config.yaml
dataset: "photos of plants, animals and fungi (iNaturalist)"
train_examples: 155796
norm: "batchnorm"
init: "xavier_uniform"
residual_init: "none"
eps: 1e-08
precondition_frequency: 50
max_precond_dim: 1024
weight_decay: 0.2
adamw_weight_decay_other_params: 0.01
Rows from block 6, named by matrix and row number. Rows with one number belong to one channel. Each number is 128 + 24 x the weight over the matrix's rms, rounded and kept within 0 to 255. All counts start at 0. Numbers have three digits each.
# convs0: expand pointwise conv (model.blocks.6.convs.0.weight, 192x48x1x1), inputs 0-47
# convs1: depthwise 5x5 conv, stride 2 (model.blocks.6.convs.1.weight, 192x1x5x5, trained with AdamW), a 5x5 kernel
# convs2: project pointwise conv (model.blocks.6.convs.2.weight, 96x192x1x1, transposed), outputs 0-95
convs0.2:122126133182140159112124153121107177161092130127105134137151148112156108169110120134128159119114117113096125147177086118122138151111115138132131
convs1.2:125118115117119117104098099111107097089094106113097092098106121110103101123
convs2.2:159121092163174105123096135151109165129104154137121120093113171141106116156149107130102174076151178103123146172144093113114130136144126122089154121161109121104184138129128088153166117094169144156087133148129129109136074143118115108132173158092125096126143117140155134102111082160110159146
convs0.3:162109120113104154118093129163132097132167129079122085159178145097138125128165133096147138148087136098122147107146150132109123142120080134126136
convs1.3:121120122114122125147142129114126163185162122132158172168147132138154154133
convs2.3:135121114141143109187119143178147128121151127123162138121107099186145173119092124148127120123148126115114106146111160140134160151146132134117168161154158124106139192130092112160145105123146128114116087137133171116161164133132140113153128126127143170144138096097083143136143155103123113138
convs0.4:119145110075122140104125147141117138113104163126170132145148144164150147122128143117085126130108153151097175143117173096095135143137119072145120
convs1.4:130126130122128121116146149141118130167175152122155177173154121150165144120
convs2.4:136151137149162110134112114134173131134106117097167157118166125119126096091127123177111114133132151115150132113183152151146142163132076178119106120123154153113090113120141127115147119125106153135091128167113080124131105087091091111125145134134088143108129121137134154154131113155078099123
convs0.7:113133133155113118135157150153123127141140143119114097140121146147151125175136094124139135111107157106173148109116098080120143140103158092145127
convs1.7:133153151125111154169166142118151164154139096139146127097105118115103099138
convs2.7:071132095159116125161168140146157119157125149155117093108121113129129142128117116151076118143119103133131098148148132150130123119171178121150147117142127154171087153137151135143143111164156108145152131121150109145150143126115155178089146123128141091128111150095141116101140128106082124125
convs0.8:151137161108111084107127069131114119122145152180148137128153159159129144088166129131139137094134121114172112169082113145104109122096116116121096
convs1.8:113114121102108121144147112103143156158144121144164172157122126154161142119
convs2.8:120098120092111104110131167114132131150098184146108113122144143109115147141069130080148109077096123149121150130147077142076107138161138134123114158105139112118113122092132159132134147122136123096117125171167115086123102099100093144136103151113122145152161089132160080159139122113181153102
convs0.9:111122109141097110102146121166118136172127120115138130141141164138144150146082156115144169131151161126134108125143132120137163074125132175150120
convs1.9:146148141150148133150163160164155155168167172149133145149137145119114132139
convs2.9:115118127132162118113140146099121111166148114135103132123158124082137182141153138162142138145110132154106116175132127118120149131147106144116136117119105104131155144115146131138142171166099115132156100131077106091159108126162124124106140138117107150148169102091184151103123157126120111146
convs0.10:112175126156134102112148127122130088169132135121136147122088147162140129133118131107136147139110141100184125180132133101143135124174126118096126
convs1.10:132117105111137122105103103114106102094095097114102092081089124118115097119
convs2.10:124132141137130113123137124181127155175121118090088090119110133138148133098150192136120115114105106162095147119126116091106119137126153168092112130135125162117133107141124089099148131086157126113148112149118126079152129154125181122104134137132121111110122134150138157129124147149117131148
convs0.11:092121142138111132135132127113105085125105149137127125160189156173146118115155116130156110117113124088116141092124109112101120132129113113158108
convs1.11:134104102121134111108099096115103118118113098093106114110094131101081087120
convs2.11:084144146140146151170137119086049090130112095153092136155110165122117134104133192125062115089130098133153189124139107180073165139121109168080102160092104087138149153112116156112154153165135095114156141123129067097123105117144120094151147133097150160107186122096119130083134118037044161157
convs0.12:111140126159121144144123127096151086153092154115062131100089114152144138111149140136141175141126122133175129116121111099126122139167165135159125
convs1.12:093132143158147093134158173157097133166163139107123146133120116116110113134
convs2.12:116103135110150153158154136130100125107114169141146144104082123159099143104143146118096085130110111114135133173144108105127127120115170126094114096172153162145108187116115154091146147088142144198150098137143189143173154122164111128123139169131110113137127130098136144101125126132125184116
convs0.14:089104071141152133149108104153081116139094133137175113131145137132102100117126110138121146114106148130120170098125135149170144138105148094126110
convs1.14:092110125142144095122152164155119132168177154131148168161142129147154140122
convs2.14:150142102160076125131091170077120123126165137123164135122140128154113177160165142110145096098146115144104079127108122118124162103129121133137106149142115135126125104149120127167141111140088156154116135140168123106113142165085135076101178147124154142104106130127149107115133131112139133168
convs0.15:127124112092099126080084184123101154102121129106120137178094134162141122098119145104151098098156142135121073151120169120142131125119137130117146
convs1.15:128128097109121140127130141130144148177178141121149184170132124131150137115
convs2.15:111100129109128142103101132072074123150121090151146110088098128077133109123124121165135094096111149147129161142163110152133138153118125147118142135167106117091105141104132093146150176117116135115125124174088142104122120147120140120133111139164109111112148118090115124129121097100122089174
convs0.16:134124113141076122100082109121129086141113148107108135136096154145104085101137113104127104114174121119108133141115099157146096108078103114120106
convs1.16:121130150144130104132153167151092113148165160116091112144146128121099091110
convs2.16:121145139069139138101213135159088105149128143110129115107188115116163135139114177165147103084124127140122135158158135123161129097130091150119122129122123115123112103054067115085137097142129153129121141109126128137154105104080103100141111101087124104139116164120126142119118144115177113110
convs0.19:126111150122083145157137132086143140148128119115153079176118164119168145096143106110170132094138137125121123129105135109109133142085096127127101
convs1.19:143155153137127126166174156145116144162160153106115146143125100098113140093
convs2.19:153118128141101135129151146129128146147110143176150117174133142117101068110123121149154143148129133111141138150138102132131128066134127149092122171141162128096110117180165093149147127165157151098099126163176136158148133125130115111116133128114112107109136102115113119142167122079159110133
convs0.20:119154112118121141128120103144133104140093119161126125129121182090107090094143109127154112105137187127130147170174106133143136137113107125125078
convs1.20:132114109123129130142141128118138161178157128132159188172131118137160156127
convs2.20:142149080131102157126135111108098137175123121119134153159151104136145135119168146145107091084121117122159138125123079107155136118136161154099122138140133099086145083103179160098127137116100101165139118104152115139096136146106154174130123109104124127163119146105137101170179146128129085140
convs0.21:131119087124146130109141146141158138151165116130134130149116146071138151085130100115094130160113140112134101143105141136105155078143138128144096
convs1.21:113102117123112100093090103113089096086079093126111097105131140115117124137
convs2.21:108123123147095123148158115129155130133129088141134113144134114161147101121071093146144165106147093119156157112114081129140113165118157121137077173096129103120118161149110123154121093105105152129164184135123133102132113177100123133100137127139152139185120137142117076141145123130141128162
convs0.22:128145126158137122146094111157105118129146153102132117106147153119150109134112146124077155139119120140155100149134127111160129177151116106154116
convs1.22:127134124123134130136144153144138154163171152143149179183144148130157157142
convs2.22:118108090123094139149127166122136140160118120135141138167144138133118148099126126123146134127088112141151128129165131155116103132084104104147144105116118115159101131147131091085108115136167141105116134141134119142113115155128141152162128143172159150094147146134128144149161133149143167132
convs0.24:131156088094109169112133092134158117095138142128149118147104137117112124108130076122154145147109088150140093164165153126057105140142145132130068
convs1.24:140132142164115148147165163145143156185165117135159147149146115135138131139
convs2.24:104161110144123108192126135144163064154126155136105115147157150153126142127133139092133118106132090148114126123114142108194107132134109154098132108124122113093111162114107112122112142115137093119133125137126127132128103152140159090143161127131101133136144160164115116111097127100170135125
convs0.26:133109077072118144152140089131079114095138146123121113151170098118125101126178112137128166090125101158138137113115103164108118132124120136119139
convs1.26:140146133122115148166161130106152173159107094142151134095094118132122108117
convs2.26:067107128172080152132099095076135115165150147092141148126105150154128164094080133161133155107121147153136086156128113115147109092120129129147087136118130184105148121104123127133102126138130166127141105134136155098092087123133124121156124150072152132159145109103116141132116102123178155121
convs0.27:094161130191097112119111107119138145133114139113122133100116124105123121135133151102100109135112160104115162147109181095093118127108154158163136
convs1.27:126128130127144120118110095126094101087093097106102093083098141116096098124
convs2.27:144129162119125154104142140139128129174137136120135129086111083142144165120120145146131171166139084143110119095134125106151109188124186156104169151140097114127135122179140131096149111128127130093144155162176125132072098123136147113152157106132124086127189107110159146123093146063130117153
convs0.28:091108121135171126103175122160110104125136123133145123141101160147110136084089137100146115122108133117106094191148164100156133105164134136119110
convs1.28:123121099093109103090099101087115090076080109140109095109133132118119143132
convs2.28:103139134144091142117146135127130117142128151106100133150082150127148113119125158154133130109098079130133153089121126114114074155098146091140108132176152132159137092126092134122055125110127134140114134170135135142165130128110169113103123118151163104118124125157118131119109139168081117145
convs0.29:130148144104144160104147122101096136121056129111123145153120113121129110141174105134121149112133139071131100102147109118100136142084131121118160
convs1.29:132127125126127135159179147119119169184177137110139165169137127120122128140
convs2.29:100139171115133156163146123128116112129132128125137106155146116132151143112120118162155121147075128136113102071106141151116083104156165097115115116120133133130153121161170151102135100147101127129163097151126164144102121079113128085120101117116117132126145142166065144097150108116135117090
convs0.30:149114163144131140123146109130121149126129161127126107123135157147140104120218138106135102100100130145115168139139098137130130143142139115135128
convs1.30:122117130145130115143159161148130160174173162127133162169141118109138136121
convs2.30:098079125163128135165122162148124119088160138180169100149127112079097128150142138133167121107088100161116109132084098126171164117104135130143146144104118129102135106083134097126088121093139135145134100165096133101124109136121128136121133140121141144136095117115092113123114120130103129118
convs0.31:105111123084109075092094146118161143122099115136131131136153163133143150161123112128076087114126080118155151133091139138152099159086124109152127
convs1.31:115100132128117125118149154116121150170163153122160176170152132128151163129
convs2.31:096132126113145144096129133098151115140102102140168124127133112110097124074092142097116109137174156102098114115157083167109123160100135142130150142124113154168113089095069093149155113136133134136086113137160142122180111112125147173133150125120122147086101139129146120158142105137139096171
convs0.32:172143082145136125121134127168107143113122162118128098125146180110138119119151087132102114109136124134167073156129075106167101129145144101131122
convs1.32:101098115115119114089095093105104104074098103114117106108113095109126109118
convs2.32:111128156101151146117118092128162156146154130178100131165115120131100119141145123169112162139149157126173145110104119112141094145110105083078108186095130101163127199099144132148155128150111142194103147122149128109148092121123109128112148180099123150152088098065081147103141131141153083135
convs0.33:126119133154158136118129128099168102148125115181100122104120111147100188123140162131139128139115155116115119137087126137106124113170144095095101
convs1.33:130120112108135121106086093119104091084098102116092091104103131112110110115
convs2.33:102121136119098116119142117116124132120137135124115109117114105103181171153106115152132177120124100098094129123121131167112128121152138163158102140109126062094140104113112154084135122140139105127091097164134119155097160116101145116120116122149075153117109131101101179146170163142100128183
convs0.34:127150125148111092131142078133133084124123156133077096133135123159112080156128094102170122138112116121166117125113108154123154119150146103106137
convs1.34:106112123111115125142143113104146168158136122147165175159122115142164153122
convs2.34:141128084109106157156117125090105131116141119149147132109121139146133143161116087116114164091091161128114164118103124132133116148152101113166164145129097142191136155097117081094156093118140178123138120139136141122140134090173134136117155132129146113145130089147158135102138144132136120110
convs0.35:111118119151101077107141185138129090129106139098141130111145163074098125110152146117123163124125106143133142154147193120106134126107117139143109
convs1.35:137132116112127134112113109117126109089085114111104080078082117130088099094
convs2.35:150075160125117178161185103131103107123122109088121131151108111100149125117130139144163167168129128146161127115122129124114083181120133129121147129132141154084131138097138150155107115101130095138141105129115100112127139174130146115082188141103158110115205123102163123121101140166174115131
convs0.36:143120121121139212158136140159157092152154160116139160115137124153124127155128168093126138120124088119183133123144119082126131072105166137151150
convs1.36:119112108112126114110104111121132101110104101113097105099083134103083099117
convs2.36:128083108128148117166111152119088152142139125109104147171136123165145143096103130151151112151095159148149168121132175143101157111070093173082126155112151104153166126136074132136133112135107129154132143098126128100100137087126159097151170086121132121107130132144108076116134146146106105125
convs0.38:129174150087124128164105106146093120116131124143107147126098144145115122084125099109143083127134117115106077139124149159106107123107133134136081
convs1.38:135154155106110159149134094120139139093100128102102080093110119100091102121
convs2.38:141123153122161092167129148124102129093149121138118157141152156153151130095129123160169117163108130108103135151130134150150111126128144103119098109118097140153078140164101137111142105150113135078124157144140131136086124109128116153156117138111134157132116106150109119130105138105108158124
convs0.39:108118164145133189124131093112113128125123139137110104113106097103149143115145119102157133091115107135166144114145122166127111111144167096107179
convs1.39:144136133085107146159144092095151159144093100139138107088093136129106093104
convs2.39:136102130104094134154100090122119120090110160149107125121113125159118150146136137152130138120149118132121112077132158163098137127109149162114196071130128112143111103095113100095141107133149118136182125147144117151142151095144158108175092154102126103104141107111112188106126124145134182141
convs0.40:122129082092167142140130153095109083125162116067133144163137114126154132125166097142161145094126128128110124129105120140135152085164138144107112
convs1.40:141123116107128121120122100115104116091096093086098081098098108100106097123
convs2.40:128126114149123145114105136115154100082161115098156096104143138135111091085138120120145110106150132122191124157126149149152136108063134129171130092117110091132116138138131117123106096161136091134104159099131100133118124093147145133154123099135121135127139127138131084126168172157137132139
convs0.41:134161130115126145165091166132096153148086153144136115151158149152124100132082134100152150089165131134130142096079145131114130106120121063134149
convs1.41:129151150124121132173173151133154172169148129149155148119113125125119110113
convs2.41:130118144107132160099116093129123143128159184109124075094125110130154147133138102102128130103099126138155122154128152077124153144107114129125105130096116126152147132143119097171124137177111164099129118151155129143144154151094156130101137104110142139080140123149110156072124152130129127128
convs0.42:125101150149110105142131180076107121101077077136123129173077171117112155103104127136136119057151136146132134146109096172125111150147127137097116
convs1.42:098105115096106129119117130128130149147157143155172175157131133145154160133
convs2.42:143084158134138112154105122115075133150138114095115127120085129138112148113107152138127144134115146113103157130112119157178172167142171117144131153120109101169121094149123153128140121158120123143115158124111093117142113120157152128104137107149110129117134149108144121143171121113160136136
convs0.43:162095149150131158158112106090148125129099159155135133128135149115116199120138096153145131133083117116101127144153166178130109140124136113103128
convs1.43:111125130124122140133141147123132161178172144121158183168144119125141136127
convs2.43:146135134160153087122103133111134128108128110131120136120129155167110111106132076109121121156082115117095157113085125127134128129147134143113121113112109154121152127107137137108120134147139091128135146135149100152163094136146137129093127145133186102134172150143119130119104144121140086113
convs0.44:168124098135168134117120108100127143113157153133099118132173142105184099119168121126100114147085173116116156136117110111130135116136118125091120
convs1.44:129147136132131145147155161141158159173171138143151162168147111138148151137
convs2.44:118130111120127125119110168139145145154160147087108133119068145112136138090151147116087142144117140157171118118104152140109159168115123159122166152146134119120139074157084149090082160093110167114143140121132187115154143089136114108111132109085151112111063116109132155125115178139135141145
convs0.45:119124115137109189123106102142134096104104143174159187147140170100097122131122110144145157125115139158172148111103104113106114146132127152132148
convs1.45:127106090082123131131107119129131156154144141126164170162155119139162157136
convs2.45:140126139073131104111105150107098107131128144170095103169182111143154099093148138133094176133147128135112082144143110163161134138116136133196086116086170173126136087144141087133142147074114118120121143112153131104109102150166107111085107124102073137130170142094110087115148128143158147111
convs0.46:097147128133133142129112106098152112086130169149140145167124129103149120137075106140153133105132147155165144110094114159123115129130110148195122
convs1.46:148145125101103162154153112081161158143111089142154116105101134135121104100
convs2.46:131125144116076111098149127111087166146186156139100143148140182140106128138086148126088145119177162167138150146133162145124158133156122111134090129114123115129134093136128105171148084082100146160124126157140126114103125129137149142107089123155122140087121143146113156157144122123133170099
convs0.48:127126150118126133117088180124100142161161104125128106168144172116133107114121120132140127156136133142126156127142133159121154097194131136152086
convs1.48:129103094105119132103087081094121098086076099155137123123130145153140138139
convs2.48:104149132120099107136164146126135138115140139163151166133112109143121104095098104151122117090080134111140180173132118132156112165096136111094095135055139125149139131161076166131117130113156140111110136118139150120164110152139116131106113122073142154123095145163138142164147100146132126118
convs0.49:109154132134132131161129105120124117148124142091142110119136117137120115119157117089140140124079133136139123113081209127101109136139160121126138
convs1.49:123140155141125145156171159138146169176160140123159164137111126122116116120
convs2.49:129161128148144132126093113143095125107166110155102102122114143179109113157137122136125073119105132120116114115104123095148102152097132150135157133134186128141157156110124134138109136125168156142093082089142126115110134124124095172137143168151083148139143146140147112124147099154137133138
convs0.50:143135127123139160124103078099128123132073150148128123133087106178153094164075120106138128150123142115128112119103128133120155151139105116127148
convs1.50:123126142145139124142166167159126142174186155119136162164133107136144134115
convs2.50:128131119132127202127173137142101111096103124140145115168127101149116123091148080147125136122136153161165134113117145111112127139162150076103125176078129135119143123111102098158138136133085117105157150108128139166155143138132121117090179091143111128150153120117141145159142135156151170126
convs0.52:157136145116184138134125119116131131088133126172120132107150175126125160140141108145114141131133088172117156137126126086113089133113074123140167
convs1.52:109117116106104116089092092099122094092099112119090103104104128110100117123
convs2.52:145133156113165136121109173137127116139151164150159134147093122127169062146124128080161063119170173155131117098155187120132096131134115103113121127097135139135151108101138152148065144162127121187093128093160114107144143104102135111189160117146145091121149119094120150130129134127168138112
convs0.53:135129181146111142125136123052106144148116141124078137182135112092131138132123099093120117152142098134142117075120132108140143139178117132150128
convs1.53:088129140150144089144156167158099132156164155097112138150145116112132130118
convs2.53:123141118099152119151126126170130115155108090147167120126102195143161133133119145144120149109121119144090137098119169138128108150102142154133114113119122150121130114119140114115126114141099092166142127108092167177091130143100096134119098085145142125121080146139096165129171123119159147126
convs0.55:130113110129126121120111114098124105159107061144137109170099138174152175139155142154163132129130098098126137102139136114115132126147177155142151
convs1.55:123118115113131130115123104102102099100089092093073093096097118111098101127
convs2.55:075134091139112119183094153075131151130101091125081125153154111144134141156140143154118156118136128123153119132145109171142140146086118132143165096175125074099123163124136128149163092140118073104077155138082146123117137148145123124118069087118145090111141111133167137144089160132155102096
convs0.56:102113114137130143109125111150110103124127134123107136149124101116151151139162122110165137108092176098181105096170136158148127128096133102114130
convs1.56:097110119120119098103141151142127136159166152136161170159156133152159149131
convs2.56:146156116100114123134144152087082139118155104136158152146122132151150136130105081157096152132096132137094100061120159149079100125142107084159177141158136137126176148119115066150122093094125139132122138129122122118134131120103151127153105160111095122142163075111150136097079135103095152122
convs0.57:132113131176095130108066140102114112146100145121116132124126125150083077146145119096124085123168110144098128126162102141109128088121077102096083
convs1.57:109105123114118100118150154128124155163161151123158168159151124131145155139
convs2.57:098133166104118143144141138110086152138080160081097097128159117081156125127116142149126142103133153126127132152123142149193113072120095098098161120132136101095102128122070108138111067140134148143137169099126100151153135104128162138159185180129136084143117153100115131149144106154125117127
convs0.58:104109135099125170204119147136113123156131132139111141106125185126150089098166123113145154121115163155098164171120118114150111180127114135146142
convs1.58:122152150149139102134162154145113116128135133097113101080087111100080083100
convs2.58:110141137132086136111123120146110111125122112116108155138109119104117086147153173131185168154121114138095126112151138091174140119135110111090092142132181155156131135158135107100120104143118133157063132136148137089148116103115134126199148082121094110115167089156072111150084102142106123093
convs0.59:148120090137117122132142120125105089098140168126140130099124174083105145074113150155116091147123103133146156120088135142136072118129103099141155
convs1.59:129137119107112114121125103103110108102092114104112081076108122115097086117
convs2.59:161144167113082137121116120134174121151154113138133167099127147112112119082148189095100119137166088149117149114135114119123066092112129110126078109138125115102135173143142114166071143147117132170144122140145109141136144116104097141118154100086156124144150112077124105082104130169098137119
convs0.60:119124155135076154147137086130115154138136109124170127115153146172173126142163122148123122119097139077134130163112108105101132101142128133087139
convs1.60:113114112108120099125137131092127151161146122143160167166147121145166156135
convs2.60:110123101114142151133073165121140143111095154092116126131080116083106156132138117130181180100125138135155121083147093102121125125113156116136101141116096118156078176118159122129085127118149127161124119106096131105128152118124077098129103166132113150122109135165115169166113154083134090157
convs0.61:113154147140121095169150140068110133153111107152136104134172147136158091086091130147130138103091128112102143115115155097120145147108137133157106
convs1.61:108112118122109115115137139127105134154165152111144170176152108142163154124
convs2.61:175111153109148151143117099189137171153143139123105102157151099107121150123104128114110104165115139127125139123129134085119129113101108119084110080136131118122168141106107110138124141154122140126109119155139076143121160127192145170152146130132126111126095153171111113164128146133151143186
convs0.62:143133126175123144118115168074123089102137126090139148155149145113096084124132137146121093139133169091152167137162135114133176142135119113108145
convs1.62:120128126125127131146152144132138155179177152135153178180126121137158140124
convs2.62:102129125093133100173141128096109122111131105159121089101115118132089129134099113113133080156109124128185124144138110145144149151111133171093147129133120093130158134160110120095098142119082120107127134139159147141117119091134123158139139150112127105110121139125154137122142141109151150112
convs0.63:096145091166125167118135123140126127132146136195105129126137171113154110118188115127116095142154125107129113130105097135089128160166098108144179
convs1.63:136158155148130143167161167153137139148161151121109102119130123110086090108
convs2.63:097097113109110134107137118170138127126097114161108124123133112082092160126130135114124112113127141162165101177106129142194121142127173148130112136130142141114164117116161126144087114124129112117094124100104166166133133070158149094108102107108127117107148128166124132132121146111082132139
convs0.64:100143126139129119162119115145111141190081167168093127151151142132115171138151112139108164141124125116115142108143140103109165123109110091149117
convs1.64:128140144134131129166174160136137167190162125127152162140107107124134125104
convs2.64:133164100118147126119092152150166124142130132108156121123123134101152131131184104117142116160113155125081152103170096153164102122132143093133139127094107145137116161165106191094134129129129143113078158107088113114140167124104118133116124126113106143157147141111129088133155145124060133102
convs0.65:112139122121099120114119098146123123138097098160099163130113156171140107163190102126151159089105130123174145102131114159140136090140110090177135
convs1.65:122088100126126127109089136147117080079120154131066085117139138086106146149
convs2.65:105121105129123105147134148112125120114149111132165122089126136104105186130130168105146151110134169129126133117097102144065121147116081121136136114134135125139093157092120134112134132152174083089154147140129118107129116123128115118138136143114117115104124116130110189148136138106120111119
convs0.66:122094142122166090137123078157101119134134141098114087145129155118148101118094085139143183158186127096171134125113106104146154092165122147112136
convs1.66:154107100115125117088107099116110100112108097106084107106103112078121128124
convs2.66:123169156121112112173099116113147136103142139134114163096107152122091095145082089157094110098146116142124155121148099110139131154121114137172103137152133133147137090111150160156143135135119144143131161098139133093176141102090163107119090127094105127150094137174091121149119121133111073121
convs0.67:133144149138144114187172123108133134136126138173151153152144142136143151143161099099107105105132151080129114110130117081107121127119123084122108
convs1.67:132145150140123144160166164147125153171168142094122155154117116102123125115
convs2.67:170102113124113169162133132111145107123122135158084154165141107112112134181146156108138118099116106111127144108144109168102105145162130086131124136159102153105120127150121070147132091152115136079156151122123117135132111057128107133121139122127098116063085145125139138126126132126100107154
convs0.68:161157127122127117131120114089153158146103147143143096157117133109156171161148174108169145123133139096152131145130127107134135170112164105151110
convs1.68:121119116127132123121108119132131136153151132136168180170149128163180164131
convs2.68:126143096131091091111146092163116124158154163133092122124120151094128147113146122137175111130162079134146131111135158142142156145175105128082087165128154151108145147080116111120123124143116079141133154145137112132162130100098145117185099160126119120124114129179135072103098103155147151129
convs0.70:075110145166139124126147118105113128141129156116142130173126124144154114107124098057086138073107139149145136103126164141124151167106098145116113
convs1.70:124116135145134116134154162157127154166168161130144156163149113124144148125
convs2.70:169159144146148118102135136124134115118132086083136090100091120140128081170087106159108127104138142179152098107145137161146077064120083135132095084112104150132112120139154135150116107126117168093116144124124133121097149124125160116147174117124127167178099146066136163122166120118099133134
convs0.71:137124102121060115142137134113138129141103151148118116164143107132151128120130123120170191121138153113075118104115130109156089092135105087104147
convs1.71:116117118121126127124139150132129150176161142138159174171153129137158159138
convs2.71:162139096138144193138147115112134110179105133125142074145121148102155130120130136143150108189126116136136119169138116109110145126123160148133169104158116152125159150122146110144108107139166142111127131137149077121133114128152135100156104124146117136134191112174096158117151132110116079093
convs0.72:094131113145128122160110125075174119083108157140093129117113133135133140133162131098104126138102158132140128095094142095145154148147132106126134
convs1.72:150162148115085157176159128100160164143122107119125125107113128118105114121
convs2.72:138194123138136129130124167122088135107132126162102144119092130097133079110154107179141108101148142098128141143115147139138047166108159144120117155109128119134122135121097129186126140099136118154130076138114112118133083103161166122158115138156152122109098126104162122120146188139110112083
convs0.73:091146126148136128097126090125122126091112135114164125117144101132105120151113164164107139093150148144104122126094158119122151136134110059175088
convs1.73:117140149140128136160181171142148161181175149131147150150138126127131128127
convs2.73:146126151147103123108156117150122153090143129146127128156147114112105150127127157124145119137089174138165113131190161115116152169110109130131139156147078135112130130142121161165161121132106136121143097163131099100115136125119101117111142145128113165145123174124156093099149131167109151117
convs0.74:134128103167079148133105100115174122147121116167148111151139114132145132081130137125126153094114130088086140133156145119135139115091154109075118
convs1.74:134144155155144137157180175153128150168171141109128139130114125119110115117
convs2.74:131173136129129089122120113166107110174148141106134165187145108115142119173169122163116111131152117144119158146132161119142138142129139162131134105130129130116137134116123110119117133079146144096096133077143099142128124097133140125118121149120181147132147106128104147127126130161145127111
convs0.75:171116140108190147113087119110154109149122085114123121166120162150067143122141128159101152128113084157125134126140126121111153113084131109129163
convs1.75:183154146141153153139123112123140117099100102122107083092108141111099123129
convs2.75:126141097122175173143132091103118154152126115147194111135142080152171129114118104108145123121085098083136152087100155127138159115102149109126108075125117129092103109165188140143125092117074130126114125149119166096120106082143095131078095155128096153104157151095112150081159143132133109126
convs0.76:123195148112130077175100180140105112106117143164116130161145153112152125117134110122150134076129134131162097140123097125113144111105109151121114
convs1.76:136157162141121153167165154147144164159140126143142126097108112119114115117
convs2.76:119130116123150078101147130120124098171157128103141139094130064099133112145089119050108111125121129110161178117149112164134165101163156087132132103108117141152164114161160152135149112150148117099144143135095125167107130134129185183105178115108140161145143088143061135130069125139141106107
convs0.78:102119114128146135168133112129120109159131108091137105184116119164131116155098124133128138155136057087157130134130157143156124144139149107139154
convs1.78:123109122130124130142140146127137151173179146123153184177142126131147154123
convs2.78:141132119138115153089126098136135074138188140150130175132145151103117174066102134138105114147163131111112144103149161104129096163155155118109153111121172144140111099112111107114097125146116142132115113141166148127108104143152132129148178139102156131188149118116078131119137111092110145148
convs0.132:116125142142127163154094114154102123096117123140160079102130144155129166155152123177119154101132149134063113103133166164085130116141157122136108
convs1.132:117113118111121110092112113110112101096100106115109089077102120116095098121
convs2.132:162136089106086107148134117119105129109118146156124131107132172106118134136151128180144168166131120098150164113112129199149088187164138113156125117122111085108147100128100109135117143158141070147090111129161154182152099110134153112158098125134090100153124115098095136135120140094139134142
convs0.133:131125139145095142119096130127136071140138142152094089125084139150096132085103127087126138124140125127159142102118102154151132119113121099119137
convs1.133:124152152130113143164171144109152170167142112145154145116101116125122101115
convs2.133:160122138107117149143146140156085096146115147098120157082189155168175124144133133116156131112151120093163158149125138144128123150105101125115144086122111140142131128100128117094177109133118144128130159140139121160152135146132115128138110125109154141145111106094153133098083135119158136141
convs0.134:087128109148113110141142105119130120099134145140142154110137161158151127198141106127095116085085092132133161133110104116136129151121163126109162
convs1.134:148157147106116157171157094104153151133113089133121106103128134127102094139
convs2.134:091131107144124142144145074130141075117092146144156119121132081119142158127113154094124085183136149134097118104146158113161106128136117134145120092057089139133152086087120114160110140100118077141106139143139102105128122091107107123122154142103163097116111114092152141132142136121145099122
convs0.137:123115143157096166123105113109111121113101131165125152079100141114148162128180097144122142123139179167161096127121139132107138111142150127131129
convs1.137:121148141135133116109112125138106099104091113107094093071078119100106094089
convs2.137:116133160133140129121139098153136083082119124127130143137090121169119148164093135141145121122145150167143139166135123114112103142155171125087151162151129088130152137148102122135146149134159121117111136153149119151140177089106159105164151113149129163167076145127112139160184118117136118094
convs0.138:122087100133125163113080167101117106151124127159107103113096148108142116085131140112133165078122084152116115095109087148124143151158112107170179
convs1.138:119130149156147093128148167158087107120150163098105107133140108123093101119
convs2.138:114106110122115148126141121120176160121091149109138127131176127145148133113102100123169114105148134137154122172112165158121156130108157122143110136133108131130148136128124150130088104127096141176151068100133150138122127142152123102149144119125104141072176127136143133117074165093109092145
convs0.139:134132147120122138085081121124152083145144123132158083166150150147151113115102120100137140137121093126130092131129070092115106123075137117105151
convs1.139:127107125113104108111149153121110150159163153113161167156151132139157145119
convs2.139:109155118145145131115163089156151156096168102133116105097158097108108134101080162144169131107156198124111153113104154144138105122125126136153132125175103119166129126120130116123114161095109095135174129148142177147152125167105113099133112092169136134161142154106107133136097112141137163126
convs0.140:113120129159074110120134125117145126123098188148179160113129121152123147136167131134171150076128134118160120122147128111076121107135116155133104
convs1.140:120106115109113112115112108106121118101105093115097117097096110086094102112
convs2.140:077162104131130188159126124164137133160157092138144155157159102155137134117103154156119146111152113153153142120144104147096104163133101171115142165120124071154134129145148133145141088156154143113147132152147130115133146132121138104114179140071111088113154093114126142109134119068132143161
convs0.141:117143158169146142146128120111115148157146120168152082185142097114152138122106142159158136111111101097133109143151147124098123091093164133179107
convs1.141:122141155161146110131158168154107109136150146117112097086105107123102107116
convs2.141:105134126123153140101152132137135157130164180146101098175088122150166113141152119103082122135158167134104114104122129133109139116111168143135137115168135111147127106136129164118112125167133149117143123140145138133109112175091115107115127123147123150139149101144099125159101135122115148147